python train.py --model="contrastive image-text model" --horizontal_flip=true --vocab_size=61 --encoder_arch="convnext" --encoder_widths=[96, 192, 384] --text_encoder_activation="gelu" --text_encoder_mlp_ratio=4 --text_encoder_bias="all" --text_encoder_moe="top_k" --text_encoder_num_experts=8 --beta2=0.999 --shampoo_beta=0.999 --eps=1e-08 --precondition_frequency=10 --max_steps=17900
Rows from block 3 of the text encoder of a small contrastive image-text model, named by matrix and row number. Rows with one number within an expert belong to one neuron, the router's apart. Each number is 128 + 24 x the weight over its row's rms, rounded and kept within 0 to 255. All counts start at 0. Numbers have three digits each.
Before each expert's rows are labels from the 100 texts, of 14848, where the router gives the expert most weight on average: "fires on" is the input token at the peak. Only what is clearly more common there than usual is listed. The data: regions of photos with short descriptions (Visual Genome).
# router: router (text_encoder.blocks.3.mlp.router.weight, 8x192, trained with AdamW), inputs 0-191
# up: expert up (text_encoder.blocks.3.mlp.up, 8x96x192), inputs 0-191
# down: expert down (text_encoder.blocks.3.mlp.down, 8x192x96, transposed), outputs 0-191

# expert 5
fires on: "r"; "a"; "l"; "d"
router.5:091097136123166141144131149121136167091167093148147131137152161156109138104143088085154111099078154161144149131149137118087144121143133113091109101114143091132120147130088086123161152186149135142124089114127127134087106105151156126136112093111147153134119099151116160101151107088134105115089110098106089096093126123132110108126138121135129174132113108122098142161161094126136094164122118131136136152134104126168124110114152141113111150174120094142150048085107154145137155125122147150149127136111145083169112120137157139106125115173157132128160141129116156109159160128149113137
up.4:115129107116160078168118087136106146156067138075107139182144130159110182111127113066131116128182131133114110096151144139157103125107159140099152190107107142123111144100144147125132158078127154119060107153127127126106099131138113106132130141172164114148114159075092092128138131115134154132181124120113128151120140124126143132109134112121104110165152162139126136102099142145109099090117135100124145110087128150143115127151115161138123113148094132120138129126091089161129104159110110109119137097108168134129110087116135130138146122153097135127127148139105088128151123179143114136
down.4:135127152136091121120107118148161082066089127138153147111102119127125108136126127184136098131085140128093178105105092101107157141109103093134068147126128095114134093172146121114125155160104107094180117126126112138136129125097104149148070117081112128075150122100124095115152131107104151121078121139127122094125102119112100141135108148127134093088113143077132144129117118121100134143097137123113116174098131117113150089117120112124118128124139113144097148157140157125134151091095142107154091135156101142138102135133102161089146156130153114111149123112108148124093081180133151137
up.5:128107157156106138103106170150118109126147102123156119117134123105124145149112159099060151106153106165120118098148094051153067126074145112138154121100145158142143113120144096148142166116123143137121119125129174111117122077153100120086162139122145125116088186127140139126118119139105132126138130131126128119145115141137068146097150154106122064138131101143122095119074142150121096123093132099149107128107154127186165158121124112113165099147107119118125133121126110114128139106123120093106129083155127168115138130149106064144139100089128134115116113144115109120161135117125137117
down.5:152182115132117138111156105144090131158137123154108122115133135107135093108126200147139120132129162107089131176118135100106135134116122129120103103105150134083140097160137094122135104112096092166220117114114112106144111153101113105174072098120120103112133105137098131124135157121116092120101101150156132112143140114169170153104114147141142160124128119121159140149109155132100119148154146112160125145125148155118106168108131125143156140125137122145155119152130115112095130113177109131110132150155167093187128155153133143121151117130071177155132108136128101141109108093108127083
up.6:148107137169142126117119167110118102128166136160134145109116093134127142194151168177181111124131133122135072126102153116121084137137132108156141107120118137127137089157134104158130112124146112143098100078165173114115103133139131123168145154166128134094147132119138112061091093138081091062163103116131161129104124115126147123100093157110123092130131133131126162137090131127133155108148121136104142148097128127121143095111155096140148194130119121124128143151095130103125121093103132085081143132108138119115117139095120183129095130095146120131117107156111161115129136129128112103
down.6:128100093107114093140170133136160124097152106125140132131145178081139116100161129114081107104063092081130089115096136116110150126135144131110099147110154127091129149133107134124096124117075104132149102138128144154146136076118111119136084108141132171120124127165118151172117140117133111126169109143116132128116129126101124164111133121151117104124106107146127124166181096123099124121129130153128155114164100142164146096145099104127209136133094121110091111155126157139137125189175124110132124120115158151118161119097103075116139152147122135157148110146133140134117149126139121068
up.7:105097164116135121094122178159076135135125146133160169151160075129158106086107138103167161116150097135142105134105101126139098129139133116128159149123124125159088164118110141136120081117163162160074126144140118163169146148071158109086118120115125094151130113146139084122103118107115156154108156120114132137123146132142133119119125108142161101098134139158119143089148132135114150094136164125120157112128137123134101144117131112137140116132142088114127142144094086184128137123144125111096115149125104104139166110098151141163151120120128172095117169076090162129080106160152163138
down.7:152121101135110141107160142136137150105132138144132094146115140116125109092111188161120108096096134202134142123106153171123154108147098117163134116163152150172140143110167118140105153095111141101166122121179099089088134134143138121121165116166130195101143125145114149138110110119102122126158096103141148162132127073129154111119154137112129157196131087088149119154149160151125126152135110135105163109123102131132087100143150101118128096149107130116125068127105160108114098095146113158109136101145147144120147098108100117104125130135135084118158129133109115105152136147156140134
up.8:120122077178138141112101149110116127122137139102156147087113153081138144100114113118128160126122125139151176123124101135132146091085118086083114127140147156169131151092117132138161121125128143121097109098110157100117097134153130118125105136078102113120124102125142119109137177155127168135111097119133119123111127145069118145114154090150102107117090125155131142121139111142122125148129122123144106093134159145128099099131125158129094145106102114151169107129131123065093106192086109105123057113127116118092132136115152139101178141084145129135168119096115121131153104075087122136
down.8:120136116149103146098142131146176167133100160138156116132080094138151104114133121167190125155142132077104128104147128139141129110112139101099104135122162097111142127171112148102100151105135111144123116148170154132122131128152092097097153115182138188154138131129129135142123102128117130084108149109092133119118120099188130116106128154098152095110129120156087151118152103146113151137096133108094146094163164109135150175142086121100089112133119126086118110129158119114133144129165131124149152182115124085117154118165157083113119133125140126147126107151157139131082135177133145155
up.9:102156133120097148136113130145114112097130112114128152114145112111097087120150140171109149170124126108103121119159132145147129137122115147135157141125140123139122120177098113115123136163114182096177149155113166130110127171123114161146126176122136130129131099146128140168140115106122119114146132099130112174106068101143134105116092084158107119084099142105178133136111139121087125128133160123141180128139109102128168135092122114127120119143120094139149080159089141127105161110130140110163102090086108135118149128113128137098078150155133147108133159090107173159104064090163114101
down.9:123123091141152119135124126070098128156114138093126129109122155166151120148114080105147116105117096104132109132095132085130136122173112136096116151156155103113143133126091130176143109094085118174147109103166086139149145091077124092162137134089131112101130087112186138112125120139136127127107156148145139150125139140129146114104122116100126109126139132091148095098140096126107125125119115156106141150152120138117109116063109125141178113153106138156145138089144154137117123179120165190093116135150121151167124157108148138126143157171104105141187116111151123164118113161107106128
up.10:112124139130116116118077150152092164120090163078150133113137114133093147153143107133119117114143132113175096092152148086133138124076127121151127118131116131105160136144091134153105083172105107134091135069186132136151118132168099156110183132126168140095121071110162124172113091133108157110150122148106166098117129157143139153145125113116135099106141116169161138132125142112106133119055121124135096139134118174123085143147121149139132119130127132082112126106123138082099138148110112134144126107125156123124129099126156106122124131161141116147074137140119146091089131139106150099
down.10:147135136159123144126132069115140099111147145124128118160116109105110114090115150155133110129103111130133134208093109120107127122098127116135108085161098171135111116125153153099134169190111136132126130132129151118130112100097153146166070114130096183116104146107126104122133131126137162148152100127110098128128134130154110100125151152133161161155130097087134110133145102165101110136135154128110120109149134195135124126092188155125113139131098113117109133164089124152142134119125106123161100153123101126138145136139176140168103097142073084147134172130184105147128122126162129146
up.11:127101091127116095134144118139081163165138119129122143154105085143133099153160125118129161155134145120137100120132113155132127098169135146103140126112078125138147167098147169154139118118193142130076131113119124164156147160123137100162171131106142127122134107115112114127170115090103131130160106128099093112100093121158099135115160130114095132180131138115123144103127077154129140093141128147155117192143112138092157122118112099121115121104115143094159136135074164129098154098148139137162137147152148110086134132110186127182102171117099144091112116162117134116117129115105141116
down.11:091139120208116161125117111123148146107148118151156101154115107110128198115117112077112129104109140165120107169123182094134120105107118099130115102158168134145111111152119076176132144130112105113115127118118135128156095109154124133129107108111148092112114124113113171142113117122105126178119141123135157121102128104104086094142070154091078101099146134105145150133157169104099150160121175112139151139153130155109155105126178125142155102104148145164116115137134152141145123121147091137108158128104136120151156113102107110113090135097123143158113109104110119133169103120134140157

# expert 7
fires on: "s"
router.7:113163152111116167150157096123147101140107127090119160161119138148112083152114154107146113126126161119122086167101136118145171188142161080175125132162108126085129078137127170118154099121175109144128145120091119136115117122119108120106147159151139145122114127137109086132113131121126157160125156090141092153110101144116097132105104133146144154125155100087118137168089129101148141144126144120153096114072134112122131122094169137151133123111143119090154174162106128109153116175120092098151113071141133159126164135153157093147155129124136102093123143147112119127094128104098124136
up.4:181144122110162115144107143143113124109148095115130142138114169148134123140183118131181125123095179189131112152139103088149124137131126153101148124173137127127114100113126153153169143122128187133143171111153122167162102145134118145188140140138150159108110100151145141129106120147083115177074076124124138098122126129092158117105107138137182107149108135141106074151124146142150086167132144104099123101092145143145115113140122139101135114143119125151107119128104084124134136095118117116101133105072120098122118173120147146122125134128159120132108185122115123107115110153136149110
down.4:120107130140108135093107158128103157151149155133147149101103102133145135087115151129138107126160119081126134107132153144129138139122097094132127075132123132113140132141116103142092139134143059140102109122103112108123147166140163133125121183128122090160165112139092147126155128116143156149143133108106122099114137104173092115162096127107109156154163088122124187095128130117161154094142137148096112158145068137139097108150125121115089128155161105094154126135134096146115110096121142152148093170120155123136142100152111153176095084130099146115153132120089094137124160099112074097
up.5:134115087140115098079099126113134089112146106132120143159114099152153155113124145159106141114145098128150113146139123118133052126137146164111132148115128170116107104108144074171168101102165127137117154082131141145126141149157115099130121128140136118113091117123171083116162163124122143152142095147166153150117155105123146152127144119166162108145139135129107129174121127137112130144148106095119161097110119100129107150117167073142127124107185117151140108128137097157144099141128150098075104086140158173133141155089101065145122133150116166147133161123122130126104116100112102124
down.5:158102135087132111104166118133138140103138110146098148147135109143102119090156100143148117104139078140135114123164121088132167166075118128110109108126129121134138183127124184089106144107112133094151128089120145133179130119147121154124084124129122135130080112118105121119153142123146126106125085108108117148137142157104138127135137115111091095126125117151115128090139139152161094122128064114096093149135075141135158161122113137128113124141164147144135095125163175103116161109137134146141106141152076131156129106168106174116108132140100175096167097103114112180152143130150155160
up.6:124111142128119145136123091122092111152141091124117141141120109144160106085121143110098153085140099162120094167142117161117096178092134119182119140122126100160111151104130112127126140155097121100122094120125160119126137140147134166157153094146150130146124122143133108108108171094103105145160124117121124088095101133075118112138176102141122110148163102162128102116086106127172148123120114155145116140123106118172135100129136144101123178155120059105126113117136156114117112118107098127099109156082147137134150099091088134175141130159101118168119153153132105133153080090088139146
down.6:151097124120134111151119118145108096084095165146100107131120125115138135126164081134137149130091129124157138092103134127112151128167092181109141171135112129064137056137099130073143132127132135102159131177120104126097095110136143146165098116129140102086147147092111114166096159120132104090154122159128130152139143131136118162107089180160143126124138111159100118151150102127108074098130154145125114115137110151124168157164126142111152117141125147192143123111147129146112139126147177150067146120102115123146140128124112115138127126101147127128149137162158131153109173138105140115
up.7:116148144158116173127092164082114098125111138116111096171133110145115095098148124112087178137093151133146167113099107146133131132141133133082096086124116105092142084151112138104124150120117126128091073171111158176146127131134108118124071163114084062104171100121088133102166134146138136109112114133116150144134159134131155122132139136174116129132161158133135132072121108110134125144145154111169088153094123113140113166131082095135157106115106100119123117108112150120152148129117124125160147108109100148087161127138125129140131121149100133116098122089120148120135154104157160150
down.7:105129082099127128110123132152116141112142100110121149098136082095131135112113125175126171111119132129162112102095105120127182133155118116164124126085131139155109145125132115110108096131175155143131145126128134115131116119137152108125145114110112155131121129094154143105165131138152174125143127132140156083109113104077088118124150097118088132148087120082174174111144132075099173178149137136091114115101065106102152112122122117115158149108136156131133085144089106144091123130171122132162146113124118104147132155092134154089184146108130107122169149125128131105127100125120181112
up.8:149131138126130141135102150118140123160128143101082155166127121129150134095145127161095119161061161128120122141086133142106168144138114182124102096142093121140158089210135133084169130121161135138138122149119125115145121147128110167154121132132130149142159131119107146098158150158150105118121117121134149146123129105143145126153175100152114158144134117097161085123140115140110146152143101144127123131142115122114157160098150114151168088132159135159107166076095099131106125128135153129093160117137105151080150117138171089179123146116138135170135147098111114113104137081156118078
down.8:135129109068183107109131094145121124130123133130182150103093147119126122121161163113157107137137105127134171133138149089156130112102141118121136136112140156124134100047147105148137112160089137138142132152146120118138081102126185120094125147117135099118112105154103115103106118112158147126114084097147148141164170120127100160117133141156100147113161143150128088111090145144143095108127152147172153146115141114136114134142118155130096155167109166106145097110101132115125129171110171123159062163106146134136100130077138141102130129110125132130110163160120125124129113161127157181
up.9:174134121110155121153138126139108107142096143144145112133130154122119159125070152110154175117119092150128140138132112132136153123146153129124126115118111131150125150137176154123148099131159139108140157134125139109138137117146142189135118129166131130106153167111156112099144149136105157149160085058132110105138089126121135143119121133109130118119144117109114148125111117124136100133104117152124100112158124115133133147123134089157102116140112150121070135153167083165191152159157164106161096151081169082193125166177121066152100095120130135121094164122128140119095124142132156099
down.9:118130131096161148113128112133152138100137135145082132166115144152103126152131093085113126133134175135125180119134163116085112137161108106104115135156172144165131130134097134147132134111084111182083143150108116133145126154093141088143155123100106115118090108163073176165121165134150139124113160133171117162137146128115126103132139115108134102106124130114133092091165164096120148151112155136130182123146138146080119103161095134132116130119119076152116123134121143139075108111086133170167138104168104125131121156107105090138152129136150119094126141143121120101101074119120113114
up.10:151117138139146162137135162134134164141134118127120149085104159137117118135130140120156131094155133093118152149115127099150111112101193083116108134139138183131095135126146097131128137193126150133150125150156146099119140090123119134088114100154144139148134153154157119088116124137121148093136111096117123046084113150091108103098118152137126117080103147122143151136092164131105140129141142122085136161110074149146159100148134110140120132154115109149140118128078118140132117149129149102152128128135079165149108119092144163156114122109094130126132171106146079156064136109139142098
down.10:145129150081158160146153127122136124148093124108121131150169094125139149158152110121105134116091126141129141117129116155076148096141124107155181170135126101134131109146102122107160137130151141175159150122049177097122114124131134162171125129097128121106128132134149114131132182151129171130118150151142129166134189107119126147135100137147071103172146085084140116127125168101176089149096150122181127149163132125145113116119131111139104126143135111160139141126098142096140139074137140160109135149131115139101149135110115119128104112146143118112131098143131179132088097117151118164
up.11:102137097149135137121122123083111155165121132119146092146137131134117154152151128113095158126134112138112112107096153166107133111134105102112143183166095114125118151151113108122131161108176105103123129124137127132146170155106102161140126185133153180162136124166168118077094114128133116146093124100171135134116101103152122123116117149130097137097132167132145079163135111153120098135135130164132116092103132105155154101076105120076117108114130103096128097141089138159139162145143153148178154108093184123114131096080158133127126121167135127157132096116134170110127105163125133137
down.11:120119147147062125152114127092133107144162108105111124082088131126163164101113094147134147148153126120085124130130079142131119128119156134126103088122165153118145126133124142160097114186146135115138119159128149151116113132173144121127084121091141110112182146146090154113129121151127096138132102107155128170139162185133131127117116126122181150142116157114134170083096143123145138149136096114158081129106107179130110125156160119118118156112116154145090163096155122128116134134107088137089108106177075137157101135106134144138111094128131104111170160149104142123110091131115134125

# expert 6
fires on: "k"
router.6:110143119124082102138124122105128154131157162131143162093127135119097153116133148195153134121128137075110143135204108168088150128142127162136142125171157161158153094125131142131147147139103147104152149167181137124122142117177081134114143098128136115177072142138097132113121116129131076100101117133102127182118087115122109147128107155104103129106129128136132110108079107150148113111131166116153099125130105108121099156146124163089117142067117085153118104151168137133126155127132146133101118129111163124098143128135110118143153120140133136149133118115151142074143132122096120090
up.4:142129123121108179067180142142137099140118177148142134156121111140127081155124152096123154082159067165137133128112125115132154115131095110086170108129152133127135112105164192135130163104148092115148111107113167128126097116139132140141141134105154168146134145138161123119125103080126153155150105140112148136104112121134097114153124140125139153121083116138100111127082104139109146127125137143096132148128121131140130105149144147154138127135119132137082100113093157108109086131148159135179151149132099131110077124106154153151129172152094132136135143142110091128159099144120133045
down.4:109126102133159096141138119109142119096115094141106111066129159103157143125126135108097150074110182117190145127122069143150085109092138127176099148106128122113084127131122117156117128100131137144147115112139129132128128162152119141100167101117117147100153119085135173145154131134098120165116137147145137154101125149126110097154135128093147213115125163093116099130121171177110125131106114129118127101114151124136126140119093133095105124122133124120132115125121110104151149097133126112141116099155130165057149139182144101125091077111117157118160161132128122146113125126117156112
up.5:146150122150101116133111143133147069130163150116110137135100143132172089116177146160068093115152127132106125149142127090137150129148132161155162119128149136173133143134150122151162109173142148115106116115092164127115135157176120141116167135135110082145136160088166155129114164193125116090103120102156126125169115129140115148117130147108117134093112118116112158102113137124125123150149121142083123150087129142146104155123141113105113133131096138120115111148096161091113166132088151097152122129151194137123199175138122153161149132100151129165100129116109122143120118137133128089
down.5:108121123165136135111093163095088133157146107124105130120087147132123119151166138155137120144112164117172116101118189139107130147121121160105133123158168157120150111165111101108132114161148134160111147056125107145145137169123126121132159154122116116186115131148118098158118138120198118138165150139117160091148133135130135121142127058131154142168136135124134138166146107137134140146122155159181127115141107117112118145151131134157122118138123146135158145057128095129125116098100114158155136122146099140134085118139089101106146119108137132144177151141146127122117132193087139158
up.6:120159130162128136135162154175113120136087122170097142086118115101160149096125121150124085104122122108132117152117104156153112129113162139160120145120171118115124113105137133090140132071052116159072150124143144123135090125114128148177105196132112128116090139107114113128100150116155071150130083073155133094124160105122137137105128141137134144152103149131172121114150115132136132156134109114122139130112081119140103147131088127111089155157088136157160115104126105126128151113114130154114139122085128109141145091152124163100100117143132154148144139114104149119109162140148123071
down.6:096104102094125088149097145115122120169138099114133151121149113139118136147134146094116112149101125173137133120127193146126137115140112133133125121145120126143127145135123136142168136147224138129139118130114174094123121094094134107103139040145114143117167157167130125105142113131129135123111177134113184144117131124143165145112149088128170108119128149190123122115126155121128135136130170116103165142122133115131073124127156135169150085058105136110113106116098133124172097115118131115137113154165151102130111136117093117110125185109132114144144126129110085140114136145122142118
up.7:149094119126107133085125157127139106111142136116112119159117147113121110137102150116145170092103131143108105131139101193147125116102106126133123127116132098148108138132131153170120157130083144137076125127107136108144199134125090149119080159120106103160131162166128128164115119122089133129116077140120161170160101128108140089132139166103151052109114139109136185126134113150115158144115124168147165148155103077128102082102175111121126095142116148094118131139114116145118106109141069135180106151127117107133127111148125147148133160107096145142138110099147123128135114123107105154
down.7:113127098172137131141146140147138108116111105098101140124149111111124164100160128129070149128123185139141136122102136129105144187136138152145123158126107090118174139138103136080091115151149110112155128129124136161143135124112081107152133169171147162120123112163063171122110148119111186116098114138152113125132150127109066139117133156122152099099145092105126102120111178091154098112133097168114120084118121161152152138179070110129148150152136148118105150145155114131104143131143115141146149113099131148082144147127088117122136109129134112149108097157154121130119151132148120163
up.8:102126120136134134129127115140120126178122101152134153107105134184156149131102100127104103119152122139083137099133111126123139135144115114128129128151186123116068150076124136151136094149100126139108124094115144093124095117166124142130099182145144109130135122125115127154145097101165121098110115151116106107131153160136098133126163099135101106153107065125107112151140124096112088159146138126141111156054109100121169140110131091133107137135145153188103137137109079084096156083085151163123127111118089138131142129161121132098140103155136141131114140178087105160129137150114123100
down.8:145122202137176130156131105130143129098140131113138113073132142143107108155147161119148124131148131111185149124126115103116164099107148134164132146080097117112121146123126152111155137121099084089086132123139159141117124104184160108083113104165161170125090156121125128136133164126105139134135171142099139087104094132142142158120189148112179164132142126136154152163133164104139145131092117097142119118139111127118127161115105091062120106117140159119091123116127128156140097106116141117134135159130134170135140074115142120177136149132092133118130156121120144110111131141143090126
up.9:110165136105135102142144117105140117132135121108122124132095123131153126114104076127102055183095086131132137105142126126128135109151151115108150152125136128150101204155130160128128107073085157139102089125120120146112146130143138160110156135140130116117140144120162077126110164130111120117125107119156098164132150142157099100139111107132151092135117108137141122119066159134120125143114154144132126162130168131093135124131116180125191091112121116126130089136116134158090123157125151094117153150101155120088133148140146173181143103141123098158138144101110110108091176126173140119
down.9:115116130115096151075131159123073113056143109181128126117116160153081153128143127131125127094110117144081140092141159109114152140158126117151125148110132131136161111114093147176156126158146124091129171152155131103133097164111131145126098129115091153116106095125093128150141109116139106173132128146134108153093128177147083118149134118168122121113120155134142166114155137122133145157153060173106100166132104088121109065141090109135099134111144156142095185108119136114167124073120110145122154129120135117133103127122110115132120119159126127105135136126146112138146142148138118153
up.10:073137084158120133106147154125117110144165118113110133126134143148110082122118119100140133107133144129109153081121094146111077100130142098121111150150152092098117174123119112127149120132105106109135137178125099107166131121065136179114140184159099124120107091108122112129159143156089152129163117134108084121096145094116097112129127128114166095154135101112143073107133118183118140165138117160115162101180131172104180120157141108126116139152095129117123106140129116171143125150097120135104102156109125118129122140159157149153108098129144149145135148111080104137126097130135114099
down.10:092172101116136138151085138120140114100110132140122103061157094133106145111119122126130101101146131148157136150122153126112114140122129121148143145145110125165099124095147105133137166132136135125111164115146112106097150130117129089121147104162161155107148147125121144143191147143109092170144136126088105134162081104155148150156105112087121124112126139119126131109141116101097118196145140120125091125131142104151104088128145140118161104100138106106146132126151115088109105105167099140143100076172158153134111124121119138051146107126096123110118150123117169156097121122067146075
up.11:160158138086085130132115126096135184106155129106156097138153137151170099159122106133127132143093154121144160128163102157112134123120094124156170148143089124138127127108085109114177173133155127079108137149103135124140132100132139185145098104106113099126155190143078113082098136156120138142142110148101165091138130107126125153155120133110160145085154139129087128114142152134136117146107143160121157178122157080116094107090122104157114165123153121099120121157115130152129136121125123150127153105157098147130101098118092071156131136147158149132118131144116168105130110126115113119
down.11:143147127102158107154101111146150127096104148146081128186122135138105116143127130140144101164140121069158156163154108104130129119131113095102069125128107129092130114150122128158097140100146143162117147143142153103175120157105081104135128159157146120132163110157104140151131103109123150123107109127112141146147120152114098146123151138119107100117102132118125125140110127144128077104142090100100100114063097187114181122110100155172123134120127118131111079109158103122121142165146153150130108162078109066147125119126122155119132142126128129103101110122121083132154134094092139176

# expert 1
fires on: "g"; "t"; "c"
router.1:161106117120101134079125128159150140112090159111111110140146135126141125099076148127076113183127093149128144138120120098104071106108102132117135112085124126142143122120142107141114116120112076120150124130165144108153123128111061115147092115100129101100123145141134100143171142147094157133172138181149175145143159142153161102153104159122172104133139191121162109115144123130112154108134080181123115163163125144158107144149155088116157131144141143118103161133116129160122099085153149137094122111146145142120146165154140124145109105147112102115114122139121097167119132138146146110
up.4:113143100083140161167105141112098118115124082168129125133134143113106154094093092129158099139132159169101105126122142168127127111105156147127182125139102131121151107121147180128089101119133126116133120100092146120129088124151110152136118156131101144118115118147119134109117121091139159143105151130120121153145105125154159140125122127165159120135109103120208120141122097147107122134114145143149078171141102157114104119122174096132158135126154094140132091149135118102118141139126195142121103116137152096123108144113118142120128123130107122148052101068091082156139121106155076117
down.4:091108132147122104124167128128152074174119126106104134120156128151148077166133120115076135108074091150145156130145100107106123105111147157160155118141130151109108090136136145103102121132140094171115126177122115142081123116082076123080170112106103102150148136108142144100132111143162136147144118124128128069121119150145131145132162136121106112105122130162113130112137170155119152112134124129122105098121104109173089112130115149108127078110140165142128146119124123136093089179083123151099145128116108147158159137127116108155149158106105102085137132131143123104111105146133154190
up.5:091112104131070118113116171130091128143116140140116113143116110107147112100105121146131101125150112135102149097088132109162135136076102104110158117157113112114095137134085129122137164174128107121100157118092150110092102116130139131179153145054151179144131173097050124125102120141118100140128125146111139155133098168135141135118134099131146108131162145103126160150102108119184114114139123114142151101132161160099101167098139120112128122132140127131091145114094159077148162106151161127156120125119085113096130157140130123137168166097090149135119123110130125139157152132129147120
down.5:115085102130138165098147123111154102137156116080137139142095093172138110122138110167114147110138147134139119159107106172122113133162094156106132126098145165118093098141140086095154113092119150149126123143103097136143131125150120147143089084113125137132133121161170133119175146135131113130138158105172135085122148092146159126149117163135127157134134079151135110112197106158146143119133111082098141141110149101101154148128122186072154138146086129106135173119126138134110120124117106079107169144119167122116153124149147107141108106114120127158171129140099101156161166130112128114
up.6:164107126159122171124127114132119148132140139142138133133113114110108125162126124148104155094075132135155149129134142137084093139136147080131145083139181072132175133153160111167127158122100132145110130075119127126121147082108148096096153169174100124128111130127126121116197152107143144160087131138113127108120098116100117134113151125121148116080156145105203126118091148176096125100113132141082087124131154139126124130112150142170123097153170153117132101111098139091138139146135114140162138106094082127122095158141125127128109100098131110124128165142114137141091144151129126116
down.6:176144105118134090084155121151149135117118146103139135128124131154113114124131090173157099144155131111128130179112131131129113147121140083138169157086093125156132121122102125147135133148148135183146100098139123151132143150137113146163114134168140145168134115119119092122160089128127096112096087126133177108116171139095096136138111106172132147074152151126132163129106170117134175119141106104162127118112055136114133152137156171145148128085095130179156093109135109159071114126117147134088147139138115149142114113139119165148148147083127114136150085109105108108145132121141123119
up.7:101139116124118116153138114118129141128145156150142138082120112131174108118139117123099120124141149105116150125154109147117147113116160135103121151119162074133074155122097103135150105156152144128105111122124108103098097136139102171089135145089197130129154121148120083077125150094098121114146112121128111179087118117133151124154132148126105135159104125110110105102148118184156170091072157122165101135174134088152173069109125116114148106097156105119138104108087119146090164115102143141144108151166126106095123114120134143146125126159141140173159123117083119124135145105138116114
down.7:144146095138122113124114094147125143127146141136119110108066142098133106135106120110111099104079130156110133083152079108091089152125122148104127117146149118137113174128132135118168168141128093151140095131150128103128106169120121120154112153102130062158171155154094166139094102101096131069169115136163139158104141172153135134175120156116114104114147123116127133124178102131155152108105149114127162158117115122139124175148105108132145123140156165131121151101142133109116155122131147107159137185142110079112110126114118155100146117169144130125125197120116119125105105115104131108
up.8:110099121102140125111101174164137116123130157154089129118128119096147101121153136161119129115107131091101087096129092152141166196156113087108130135121105157179122107099140100117156113143107113125105118120109149131136160172139101132118123129140132149100156113114128095128117138132124117113128139130145111112153127136107131138108126116177085137117083135124175153144087081117199121097152150131117134089136118139130147090132080115130111120083119137097127149155126104079098100106141125157099137187177143155120126142119136107127089160153102111120122164170134142157120103094135175142
down.8:126168097166127132140166151111190137119140135149119095163128168127115170097133115093085139158119118128136115101136130104161147117117156099160159099150155121060103123135098176138132130112135168080124125123111162093148148166102136134134137121124118125152103138154100141184122136100107124139160122153125111118102125136122129116137143142103165125113113151137086076128157170118109128175129149089112187161141125125124116086105111105155109162130127063153097109139140127126118145135080159121128168100117119152115137112173121159142134109115149109136102132082107141124096147129110125141
up.9:126132152137155152107112145096149101127134121135112096138127099093118152115106125130141132127098143149149099148143166117159130164064098149116101111113117147117108104122122135167141146133133061128089176195093115093096136152152155121181134154135127111103114145100131143140155103086157162104085086145107121132127127126087164136125109148134097150099121151160107158117134155159170095131109140106138139118148133137138127112094151127122132125106115113195148135122124103109104138152121094114115119142122089161102100167078155165171154102130149116110141132143108130189114131134158132109
down.9:135146116157126130127146120159138135100116133163094117103129094174102145119077114112090079174103129133133170134152133139109118116128122132173137203133124138077105153124114109139124138089110134098108108130140157096085157157123151149137103121076125166109133130108119149131125109142094123124132137141105139116120115124148116146128154105136156152151151164132130149138114141090079139128114111138119159104089118117092117132144139123119104102150131136072117113112095119144147088121115166145118168146130116095124151121201155110083166135101124134153187182122133101079148105125120158147
up.10:105130139142129105117132118145116158103139141161086100151145101113155099120182147144086170152125088102139133132125160103134136114128171154140119149155156141134097178118160142123106132089108120085145156089118131124140175131133123102129135093149138149147134146119118085127153148128107103117120094080141096175099117075160145096119175173114164129129141132169130127110125078135121117158143113109130128155131121125105122101100143096106112112112138163159107155121119147149112115148155077112114129089114092141088116151115149121108130106148133176103062091098110150148103130167122120126
down.10:112135145081142145160133109056119113137167169141107143120163148160149137148113127133114117154105136115085128181119129168085119137138103136142122111155098147161162113136110129119103135135130150156156130125125129116121113120131101147159114137125119140084139124123143165116135129157128139097134130149125127141133140167130150145102148139117145126141112107126170155137154091165152091158100096123107133115161136106131109110118094072139121113179088086097083122131181110171204125131165145097101126130100180145153100118140120144115106098163080129122168154140132098100095122136139142150
up.11:150128142152139076140141133118109133157116146136119107115132140145134111153141122110096108122123127076194139143129098120121103137137126128113138149107151141130144142142165107156096184162106120133132092175115140128098133154141099152130111082098150113143133121143158103102108132096122154149164124167113123120138100143110140136155134112144130156144120175135144159105112115145115099102123117128088118104177158124133179127160132110151089118101096100177095142121109161164103172101097121129136144133110146155068088103110124130132114098139112187131157118138126062112121067119134119078
down.11:100124167130115159130101117163112080164144158112169148122143102142137117135164138150154117161167150146139129085166116097121088134153120123128134137088160097108163134147121130166116166138162190126149166106179150155167150137076157122152109128136121151118127137138105147130133140099103144084130122137116120172149122104161137154091149099167098145109148140120140158125146123119114082156119119138143125127134138126112131135070185159166135177125166120108095141153144102123142123139135128123147110138132111145154124097116092149089103111138165119147117124143118094101182109105173128136